python train.py --encoder_arch="swin" --model="image captioner" --dataset="photos with spoken descriptions (Open Images, Localized Narratives)" --train_examples=203450 --image_size=32 --crop_scale_min=1 --horizontal_flip=true --tokenizer="word" --vocab_size=4585 --encoder_norm="layernorm" --encoder_norm_position="pre" --encoder_activation="gelu" --encoder_mlp_ratio=2 --encoder_head_dim=64 --encoder_fused_qkv=false --encoder_bias="all" --encoder_qk_norm=false --encoder_parallel_block=false --encoder_inner_norm=false --encoder_moe="expert_choice" --encoder_drop_path=0.05 --encoder_num_experts=32 --encoder_moe_every=2 --encoder_expert_mlp_ratio=0.25 --encoder_experts_per_token=1 --encoder_shared_expert=false --encoder_patch_size=[2, 2] --encoder_depths=[4, 4, 4] --encoder_widths=[96, 192, 384] --fusion="cross_attention" --label_smoothing=0.1 --decoder_width=128 --decoder_layers=10 --decoder_norm="layernorm_no_bias" --decoder_norm_position="pre" --decoder_activation="gelu" --decoder_mlp_ratio=3 --decoder_head_dim=32 --decoder_fused_qkv=false --decoder_bias="none" --decoder_qk_norm=false --decoder_parallel_block=false --decoder_inner_norm=false --decoder_drop_path=0.15 --decoder_positions="learned" --decoder_cross_attention_every=1 --decoder_tie_embeddings=false --residual_init="none" --optimizer="ademamix" --lr=0.000355 --beta1=0.9 --beta2=0.98 --eps=1e-08 --beta3=0.999 --alpha=2 --grad_clip=3.0 --ema_decay=0.99 --magnitude_pruning=0.5 --steps=6900 --batch_size=64 --epochs=2.2 --lr_schedule="cosine" --final_lr_fraction=0.1 --warmup_steps=1380 --weight_decay=0.4
Rows from block 4 of the image encoder of a small image captioner, named by matrix and row number. Rows with one number belong to one neuron. Each number is 128 + 24 x the weight over its row's rms, rounded and kept within 0 to 255. All counts start at 0. Numbers have three digits each.
After each neuron's rows are labels from the 100 images, of 14976, where the neuron reaches its highest value: "strongest on" is what is common among them. Only what is clearly more common there than usual is listed. The data: photos with spoken descriptions (Open Images, Localized Narratives). In brackets: how many of the 100.
# fc1: MLP up (encoder.blocks.4.mlp.fc1.weight, 384x192), inputs 0-191
# fc2: MLP down (encoder.blocks.4.mlp.fc2.weight, 192x384, transposed), outputs 0-191

fc1.243:143128138109128112118128128136128128147128128193128128128128145128099128128128128152128122128160128128128128121128117128128128128134128113190081128113109053128146128138128128128128128128128121169108128121143067128148088128128128128128142128128108128160128167128114137140128157128141115108157121116128150143120045128128096147141104137112121128128089143145120128128128157128128128143117144110096128147116110103128128153097117128113042128128140105149255128180118128128108128128134128128053128120128139142112136111159128120135128128128128115145128164128106118128128128237110128128
fc2.243:110119087155149151138049136117185107106119175128138174128137122162151086144171118128145214150138128121121163120128128148109128123160146136128128135146118133107128147122158136114171116158116168133134128136128128084115128117121159128117116172174128106128116150128189128149137138114108120134128122110145099111128123099128128136138133134141122155108122108118137114142180134111128128128133133122137046128128103122146128138120200128149128086076128123122128070128142106085118133102067141072128109144074148113128106128122099128165115128146118108113122128128157134067133123128139135117
strongest on: text has "trees" (65); text has "sky" (49)

fc1.195:102128118144128163141128128115128128115128128051128128128128100128147128128128128100128128128103128128128128139128146128128128128128128128043177140128147168128099128118128128128128128128128128110144148128107169128110156128128128128128119128128146141108128107128139128108128116128119128146108128128128111116128234107128214128128158118138137128141149118107128128128128083128128128115116094141152128128147144138128139078154128128141211128128128168128026128093128128128139128128128128128255128138128116119145128161101128137128128139128128141128128090128144128128141128064149110128
fc2.195:128174168128128128128159128153128149160128072128128067128128128128108168101069128128128056068128128128128058128105128128128128154089084128128128128128128128128128097128105128128098128128128081128128128128128128198153128128128128105128128085090128128128128128128065128128100128163160128111128128128106161128111128128128128128128098128111102128128128145128128162128128128162128128128128128128128197128128128128128128128128083128128128172172128128128128179128103171171128092162206128191128128103184128128128154128128164128091128128128128128128128128128096128200104111128128128154
strongest on: text has "sky" (76); text has "trees" (64)

fc1.126:087128128128128160128128128128128128128128128035128128128128093128165128128128128079128128128128128103128128128128128128128128128128098128090177128159128210128128128128128128128128128128128128063173099128128197128128128128128128128128128128128128128128128128128128153102128065128128128128095128166128128128128212128128169098128128128128128128153128128128128128128128082128128128128128128128155128128128160192128128128171128128128191128128128167128037128096128128128128128128128128128219153128128128096128128160128128128128128128128128128128128065128128128128128128021128128128
fc2.126:113105084156159158128059128119180088100117205124136171133134124169150096144173118131150198164135124128125163121128130144113131121154153138128131134157122134086128131124148131116155122142114160132134125154125128075115128119125150119121108181162128111131115142128174124141134148114099119128128117112152098128137126109131128136132139143148132151114128122122139104132191128099122131126128128121136044122121108122147128135122200139138128088086123123121134091123140103094118125099060146081128118137086152108128098132128096123199117128142119103113123128126158130078131138128141131123
strongest on: text has "dark" (27)

fc1.380:114128128128128140137137122114128136118128128063118128123134088128150128128128128058128128128111121117128128143128142128128128128128128128041168117136147153128115119122128133121132128128115128075155116128170217128110197128131128139117114128128146143100128104117134128101128091128119153155109134143120119112136183128128178114128152120141133128139150121102124128133128089120136128115128117150151128108137150158122128093157128128139214128135120164107017128101128128128128135128128128128234128132128120111140128159101128138119137113121121139136128089140140141128135134046139102125
fc2.380:118110089147152141136055140123186114105120179128135180128137115155150082147174121131143204148128134122128171118128128148113128121150141136128128128167125134104128146128176128110162128155117161128135128144128128075115128118121152128117110178168124107128115143117187128142134136117105123134128128114145103119142128096143128128132135141147121141113128108119141114136192128116118122128135128128137038128128116128142128139122204133137128075073128123128134083123144099085122128104047151089128114141094154104128101134128095128162113128141115104114121132128152128079128128128136134120
strongest on: text has "buildings" (27)

fc1.230:098128128128128128128128128128128128128128128062128128128128099128128128128128128041128128128087128128128128128128128128128128128128128128031163128128181180128128128128128128128128128128128128128128128128128218128128182128128128128128101128128128128128128071128128128085128128128128128128128128128128128128128234128128128128094128128128128128168128128128128128128128050128128128128128128128128128128128171128128128092178128128128177128128128128128019128128128128128128128128128128128226128128128104128150128128128128128128128128128128128128128074128128128128128128034128128128
fc2.230:116103092155150154131048133120185094106122203126138174131135122157152098141179119131147217157133128126124164122130128147108131120162146132128130131157123130104127143124153136117152123149116158133132125148128127072116130121124151126122110178161125104131115141123174123144135143111100123132131124111154100122136125108132129139135134136148121147111126116122140110134190131106123128128131132125137047123124108122143124135119190134150128090072124123122135086126142098101123128100065143070126117138091155113120108133126099125187115127139116104113122131130161132062131128127137131119
strongest on: text has "buildings" (36); text has "lights" (27); text has "dark" (26)

fc1.117:106128128140128156128128128128128141118128128005128128128139099128151128128128128107120128128088128118128128142128143128135128128117128163128176128148147170128128113116128111128128128128128128062165128128128166128117145128128139128106128128128146140102128103112128157112128097128128128128105128141114117111128184128128212099117140137128128119140128128115148128128128128144128128128151128150144128128128149159128128096170128138128195128128128142098052128062128128128128128128128139128233128128128128100128128183105128128128128128128128128109128087128139128128128128000150128128
fc2.117:117110087154146153134053137114180095106117179125141178128135125166149091145177119134153203163141123125123174120124128141114132128160152137128128134146120133091128128128154131115156117149118162133133128141124124070117128120120151125121111173167124109131110142121179128142138147106106118128128118109147097128133124105137128134132136138145128151110124115122142107144183128104124128125128128119139045125128109123144136133119201139141128079090128128128133084128138091084121128097054149078128114139079147114135110128126093128184120128143121109111128130133157133070132134130141133123
strongest on: text has "plants" (25)

fc1.381:128128128128128104128128102157128128128128128159089128128128128128128154128128128128128128128128128128128128175128128128128128128128128128128161128128128051128184128128128128159128128128106128050128088128128190128128128128128089128128128128128181128075157128153128060128128128128128191128091128159128128101128128128128094128157161128128128100161128128128082128128128128128128128128128207128128128045128128175128128128168128128128203128128128128128010128128128128128128128128128128128128128128128128128128128128128128128128128048128108128174128128128128152128100128093075097099
fc2.381:128128128095128098128195128128049128146128054128105076128128128075128164092090128128086040076128128128128095128128128088128128128101095128128128128128128128160128128128128111162100128128128128128128128128128128180128128128128088128128128076060128128128128128128076128128128128128146128128128128153095156128128128163128128128128128128128128076165128128128128128128078128158128128128128128128128214128128146148128128128128086128102128181168128128128128187128128128128128128159168128177128128128175098128128128128128151128091156128128128154159149128128106128193128128128128128128
strongest on: text has "grass" (26)

fc1.32:105135128141128163135134128128128134117128128017133128128128112128144128128128128128128128128104128117128128135132145128143128133128128155076176128133145183128122121128128128128128128128121134092161138128093157128110106137128128128119120128128136141100128106128134128113128120124121116128100128134122119121137224110133208106121146133138137128143144121105142128128128093128128128110128078128143128128137147145128134107157128128128217128128123147114038128087128128128128128128128135128255134128128119123141128156096128128128128128128145133121128092128135128128128136036155119128
fc2.32:104128077168128155128037128128177104101128195128158169128128128174153068128141128128177171145128128128105156102128096128128128128153144128128128128155128128077128128128128128098152128128128147128128128128128128082128128128106170103128128178185128098128097155128167128128128128128106128128128094098128128128128128103128128128128128154128128157104128128128160128128203128104128128128128128110128073128128128128171128128128166128128128069099128128128155084128128128092128128128051128101128105128111168100128128128128072128179128128153128074093128128128156128090128128128128162128
strongest on: text has "sky" (55); text has "buildings" (30)

fc1.102:143128136114128113121121134133124125150130124172125128150135136124102131128128138128126119128147138149128121115128124133122128133128129117204086115118111080128128123131132103126128130128138118153114138125165062133162120120121128123145140119124118122169124158128122146138128145148147130117149119124128142130113027145109108136128100130112128128112104140146123142128128164139121121138145167132082126143117117099132128149104124122119020128134134106138255133147122131128122116131128119139030125128140138128114133116153128128129132151112123115128128155125103121133116121192122143138
fc2.102:128128128128128128128128128128128128128128128128128128128128128128128128128128128128128230128128128128128128128128128128128128128128128128128128128128038128128128128128182128128128128128128206128128128128128128128128128128128128128128128128128128128128128191128202128188128128128128128128128128128128128128128128128128128128128128128128128128128128128128128128128128128128128128128128128128128048128128056128128128128128128128128128128128128128128128024128128076054128128128128128042128128128029128128128128128128128128128128128128128128128128128128198128013128061128128128128
strongest on: text has "trees" (56); text has "grass" (25)

fc1.17:131130141131128134123127130135126131142120128133135128128115151130114126120125134232128124122146140117125129120126122122138117169124117154237093168120114163132150126135121104128118128135150121148134125122062055133157020155111129114125144125128104120132120143126113149148112149132145088089125120124120148132124110124124111108134100150115120128125085132144142131125125171149117126115142096107109132171118118128140132153110125154105063128131139103141255133117111134128134118135132133128094129113132134135128132124148125112130124130157156125099134141120103123135111129167131154154
fc2.17:128128190128128128128200128128128128128128128128128039128128128128128182128128128128128075082128128128128015128128128128128128128085128128128128128128128128128128128128063128128128128128128128128128128128128128209128128128128128128128128128128128128128128128128029128128128128128128128128128128128128181128128128128128128128128128128128075128128128128128128128128128128128128128128128128128128255128128128128128128128128072128128128128128128128128128183128128188128067128128221128128128128128178128128128128128128128128128128128128128128128128128128128128186128128128128128128
strongest on: text has "trees" (72); text has "grass" (31)

fc1.171:103128128128128154128128128128128128128128128103128128128082176128128128128128128237128128128128128128128128128100128093187128128128128193051128199128160128128165128128128128128128128128128128128128178128068128128128056128128128128128128128128128128099128094128128084128095128128128128104075128128128128128128231104128128128100128128128128128158151128128128128128128128128128128128128102128128128128128128128128158128180128128128196128128128192128096128110128128128151104128128128128249128128128128128128128128128128128128128128128155128128128070128128128128128128098128161128
fc2.171:103128092154149157110076128114184078088128222117128155143128128182155107128128095128179167128128112137128100117117128158110128128140128128128134128161138128047128113115128137128141128109111145135128117164120128113128128117144153085128089196159128113136128128128155128128128165128083128128128111110148101137128128128128128143128143128161128154107138152128150099116221128090128140128128128121128075116104108128128110140128211144144128099083105128106128128128128128128119099109128128128128128128098175114128095139138128107207118128136115081128114128128147128115128148128128128128
strongest on: text has "dark" (25)

fc1.331:101128128142128155141128128128137128117128128047128128128128106128142128128128128072128128128101128128128128128128128128143128128128139144046175128128155158128097128128128115128142128114128128095169128128128161128108155128128128128141117128128155141105128098120128128109128128128116128128101128139128114128128201128128213128103152128138150128141157128109128128128128082128128128128128104142128128108149141149128128110169128128128213128128128176111066128088128128128128128128128128128255142128128117128128128142081128128128128143114128128128128083128128128128146128048159106128
fc2.331:128179128109098111128145149145067149151128056128096078128107128067128148128057128128089044082128128128142107128111148128155128128092097128128128128092128128128128109128157100113128105128128128128128128128128128191152128128113128128128128040071128153128128110128144128128128113163158149128128137144128112112092128141107128128128128110095152115128142144128128170161059128145128106128144144153110104128128128128115128128128156117128128177168128128128128161128128128128153096170185128205128128128128105128142128128128156128068150128128128157141128128128128128170109128128128128152
strongest on: text has "buildings" (30); text has "lights" (27)

fc1.53:101128122137133161134128121117128128119128128013128128128134096128144128134128128100128128128109122128128128131128146128135128128124128143071181128135156176128108122120128121117128128120120134088166119134119165128114157128134137128117117128128153133113133111118136140118128120128121128139113132132128117118133206128128222120112147128138141128135154121128138128128128098128128128111128103134145128115135136145128128106156134134140218128128118146106046128078128128128136128123128128128255134128128128119133128165096128128128128138128128128121128095128138128128135137016157112128
fc2.53:128128128076056128163128175128068156173128031128128128128128128086128128128128128128128094128128160128096128128128087128159128128128128128128091128046128102177128128158128128128128128128158128128128128067128128128128128128082128157128179064128128128128128128128094128128128098128183128128128091128088128128128128128128128128128128128086128128128128094128128128128048128128128128128128128128128171171128128128128168128128048128128128128171165128128128128128128128128128128128128128128128128128128075175128182128128128128084165128128128178128128128128128128128128092172128128128
strongest on: text has "grass" (25)

fc1.248:128128128128128128128128128128128128128128128044128128128128084128128128128128128030128128128093128096128128128128128128128128128104128162128203063160171183128128128128128088128128128128128128047170128128217187128128188128128128128128128128105157128128128128128128201089128101148128151128128128128128128128128128157128177104092128128128128128128128128128128128128128128128128128128171128159128128128128171128128128103164128128128152128128128128091062128128128128128092128128128128128128158128128128064128128160128128128128128128128101128128128085128128128128089128040153128128
fc2.248:120123090157152158128040140125184093111121187123136167128134121157147098145176120132146214141138128128128162120121128145106128128154146135128128128163124134098128138122159133114155118154118158132132124149125128076117128117120155123118110176156128104128110138121181128143133139117104122128128123111149103119136124105132128135135128139148114148110128111121143115147192131115124123122134128128135035123122108124141120136120205139145128092081128124122134085124142102094128128102060149084125116141085156105128104136128097128185120128142114106111125133136158135072128128123143132122
strongest on: text has "plants" (26)

fc1.270:115128120128128138134128128112128134116128128072118128121128104128148128128128119052128128128111119120128128139128140128128147128128128128034163128128149156128098128128128139128128120128120128101153108128165200128107219128132121136128116128128141144102133105121128098100128113128122148146109128140128116122128219122128154119114155112128142128145163122099122128133128076114137123121128128147150128110133154137117138094153128128128225128128128171113016128116128128128128134123128128128235128128128118128143128143098128135122128128118128138139128089142138139128144134072145101128
fc2.270:098128092163128154151074128128170103086128219128146171128128128193159086128128128128178163128145146128109128104128128148128128148150162155128128128168128128057128128128153128128158128143128128128128128128128128089128128105128175096109128192187128109128107155128174128128128128144092128128128108102128128128128128109128128128128128156156128158101128128106128108128219128128102128128128128108128066128104128128166128128128160128128128085101128128128143103128128128110114092099088128128128128128093165107128099128128101128194128128149128062128128128103128098094128128128146128128
strongest on: text has "sky" (50)

fc1.111:101128128128128160128128128128128140120128128027128128128128103128144128128128128107128128128103128128128128128128139128128128128128128158066177128128163163128118128128128128111128111118128128074166128128128190128120149128128141128109117128128140128105128096112128141110128105128128128128113138128128128114128209111128198113128137128140128128141128128100144128128128089128128128107128128142143128109128144150128128104158128128128229128128115139104054128089128128128146128128128128128255128128128128117128128167128128128128128128128141128128128105128128128128128128007146128128
fc2.111:110100095154149153132064128111182082098121215128144175132137125167150093140173113132159204171135128126121159121128123143112132118168151128128130134140118128092128140130137135117151125138117157138130128141128128062114131121128147121124110180169128107134112146124168122139136152108095117128131111110153099128136123112128128142128136140151131152108128125123139099124195131097124135128124132118137059123123105119151140133119179137147131085075124125128134089128138109105121128097076136071128119134090153124120116128125099123191115128140122098112118128128162128063143138133137131122
strongest on: text has "dark" (27)

fc1.44:107128128128128149148142128128128128119128128116128119116128110128128128128128128078128128128115128128128128139128136119128128128128128128000156128128128128128111128128128149141128128116128128105147128128128198128110128128128128138128128128128145155093128102128128089094128110128118147149110128148128128128142208128141128128128160128128128128145161128093128128128128092111143128128111109136155142110151128148116128097156128108128244128128128181116026128128128128128128128128128128128239128128128099128153128128087128140128128113144128148141128086141141147128145128084128110128
fc2.44:119128084146150141146048128128181128101121175128128170128128113128151083148169128128128202146128128128128165128128128152113128128150144139128128128176128128128128128128178128107167112157128157128128128145128128081110128115117156128118111167165128111136114143113199128144128128128108121128128128112153099110137128097138128128128138139148128144113128099128135128128184128128117120128138128128128023128128118128139128138128217128128128075088128128128128082128150098083128128103043150097128116142093155098128102128128087128150108128128110106114128128128128128078128128128136128117
strongest on: text has "water" (25)

fc1.109:128159128128128128128128128128128128128128128128105128128128128128128128128128128023128128128128078128128128128128128128128128128128128128000189128128128072128128128128128164128128128128128128128128128128128241128128221128128128147128128128128128164128128128128128128128128128128128164146128128128128128128128128128128128128128128094128128128128128128088128128128128059128147128128095174128128128067128167128128128128128128104128128128128128177128015128168128128128128128128128099128128128128128104157128128128128128128128128097128128128200128128161128128128177128128128128128
fc2.109:112116089157162150120052128128190088094122218120128160134138121164154102142164109128145205128128122132136138121128134156107128116146138133124135128172128132088132128113149137113153128135108160128128122170128132097120128118135154111120095185148128109133128139128175128144128147128095124128134128113154100124137128107128128140133141137157128141112132135128141104128211128102117132128134136128135052119111108120137101144124217133145128098074114115113133105121140119109120116111085138100124121134091170100115089128128105118186111128140111090118120132121160128098124137122137128122
strongest on: text has "water" (33)

fc1.36:095128128150128152128128128128128128128128128000128128128148128128128128128128128128128128128082106128128128128128149128160128128128128128064205111128128193128128107128128105128128128128128128077166179128068128128103056128128128128128128128128128128103128115128128165128128128128128128128085128128128128128128206128128220110128128128128128128128128128128147128128128128128128128151102058128128128128152161128128128128151128128128216128145128128128071128103128128128128128128128128128204128128128103128155128146128128128128128128128128128128128128128128128128128128043128128128
fc2.36:115117087155155147128056128119179102104116173128128165128135128149156098144172118128128216150128121128128153128128139151109128118161139128128128128164122128097128136128164134116160119153113178128136128158128128090128128119128156128120108169156128109128128142128191128150144137115104128128128128117152090119128128101128128134136137128144128143113128116128128107147187128109128128128134135128139035128122108128136113142121212128154128095079128121128128072122138085080119128106070146077128114145075147100128097138128098128170114128143116109118128128128166137075128128128142128117
strongest on: text has "plants" (31); text has "grass" (29)

fc1.308:100133128146128160128133128128128133118124128044135128119123128128143122121128128136135128128107128128123128135128139124128143128128128154038161138135150161128117128128128139128128128128117134094150128128096172128110128139128128128120120128128139138087128101128128111109128115120117121128102137133128121122139230106128173106123147128139133128145154121109139128128128100128133128113121091128148134115139145149128134106160128135128218128128128157110032128084128128128135128128128133128255137128122117128144123155101122128128128124136141136128133082128136133128132137043138121128
fc2.308:128128081140128138152037153128160128117128158128128176128128119137146074141168128128128206128145148117128180119128128128107128128157128144128128128140117128128128163128183128105157100160128156128128128128128128082128128111116158128128128156170128103128105146114203128142128128128128128128128116107128111102139117088128128128139128143128115140113128088120128128155167142128128128118143128128128036139128109128149128128128198128145128069085142128128138077128153120081128128105028128098128100128095147117128113128128092139151121128128116128109128142128161128072128117128136143116
strongest on: text has "buildings" (27)

fc1.107:129134139129127140124128130133127134140122126102136128122122144131117126128125139211127120120124137123128129119128124123141109186124118155247124162122116205129139125136124090126118122131155120141144133124059066134159022152113132114120138125126105122136120142122117181148117145133144087096124117125115143134124130125117125106128101144118124128127081129140143132128124152149112124113138068108112132173120127120140131143109128152107065128133138097141250133114113128127141121134128133131094132117136131126133133128144126117126126134148162124096134140121105118135114134140140149157
fc2.107:128128128128128128128183128128128128128128128128128009128128128128128201128128128128128052128128128128128010128128128128128128128128128128128128128128128128128128128128068128128128128128128128128128128128128128211128128128128128128128128128062128128128171128128067128128128128175128128128128128128128195128128128128128128128128128128128128128128128128128128128128128128128128128128128128128128221128128128128128128128128128128128128188188128128128128171128128159128062128128224128196128128128128128128128128128128128128128128128128128128128128128128128128196128128128128128128
strongest on: text has "trees" (71); text has "grass" (35)

fc1.316:128128160128128128128128128128128128166128128166128128128128128128128128128128128128128128128128128079102128128128128128128087128128128128214128128128128128128161128128128088128128128128128128128128128090128069128128035159062128128110165128128104128128097160092128128128128128128151128128128128128128128128128035128128096092128093169096101128128051128128128128128128159151128128128150069128101128164128128177128150165128128155128039128128128128128239128167128128128099128128128153128063128128128128128128154128128128128128128128155128128128128128128101128128128128184128128128
fc2.316:128128071128128128155078128128128128107110158128128157128128128128158090128155128128081128173128128128128202128128154128128128128128160128128128128128128128128128163128206107128165102128128183128128128128128128128098128128128128128128104128159128151128128128128224128128150102128128128128128128128128089099128128093128128128128165147128175128128128095128128128128128128128128128128128128128128005128128128128148128128128219128128128094099128128128128084128164087059128128108052151097128128128081104098128082128128096128128128128128128128128128128128150128083128128128128128128
strongest on: text has "sky" (72); text has "trees" (69); text has "water" (33)

fc1.198:132131140128127133123127131137126128142122126137134127126118154130112126123125132215128123123145137128126127118125124120139119162125122146226095158114114146131148127135122104129116123134150122159128144123060039133154009146116128115131141123128106124137121146128112149146118155132142086091128119121122147135123109124125113112135100147115123128126090133143139131126125161145118124122128096105103132165121121112137131151106124145104058129131137103142255133132113132128129118135132130131082130117131130143131132121149126116130124145152154124108132148122102122135116128177132153152
fc2.198:095128128154185128128059128128175081100128182128128151128128128163128128128192128128128211166128128128128128128128128128091128128167170128128128128128128128097128128128128158128181128164128192128128128128128128082128128128128128128128128187179128128128128128128157128128128128100128128128128128128128098128128128128128128128128128128128128128128128128128128128128180128093128128128128128128128061128128092128128128128128183128128128089078128128128128056128128082070084128092089128070128102128064128128128128128128095128197128128160128128128128128128161128060128128128128128128
strongest on: text has "trees" (69); text has "grass" (26)

fc1.121:128128128128128128128128128128128128128128128128128128128128128128128128084128128218128128128128128128128128128128128128128128128128128128128095128128128090128128128128128128128128128128128128160103180128015051128128000128128128128178128128128100187128128128128128128128128175128128053128128128128128128128128186128128128128128128128128128128128128128128128128128128128128128128128082046128128128128128128082128128128128128128128128128128128128128179128161128128128128128128128128128128164128128128202160128128128128128128128128128128128128128087128128128128128128221128128128
fc2.121:103128086156147155119082099109150077078136255115128128128135120182154109128128097128159156128128121128142105128128128141118128100153142140118141128165139136071128128111114128118139137083109140128128115158128140128120128120158145088128095183154143128137128128138145128115109148128073128121128115128146128137147128121128136143128152153160148150128136157128137098098225128093114146128128137128143107110108116128146108128143194141138128115092107128100119138128128176128116108107121128128128128128119169110107088128128128109209115128128119089128128128103158106128128158128137128120
strongest on: text has "water" (33)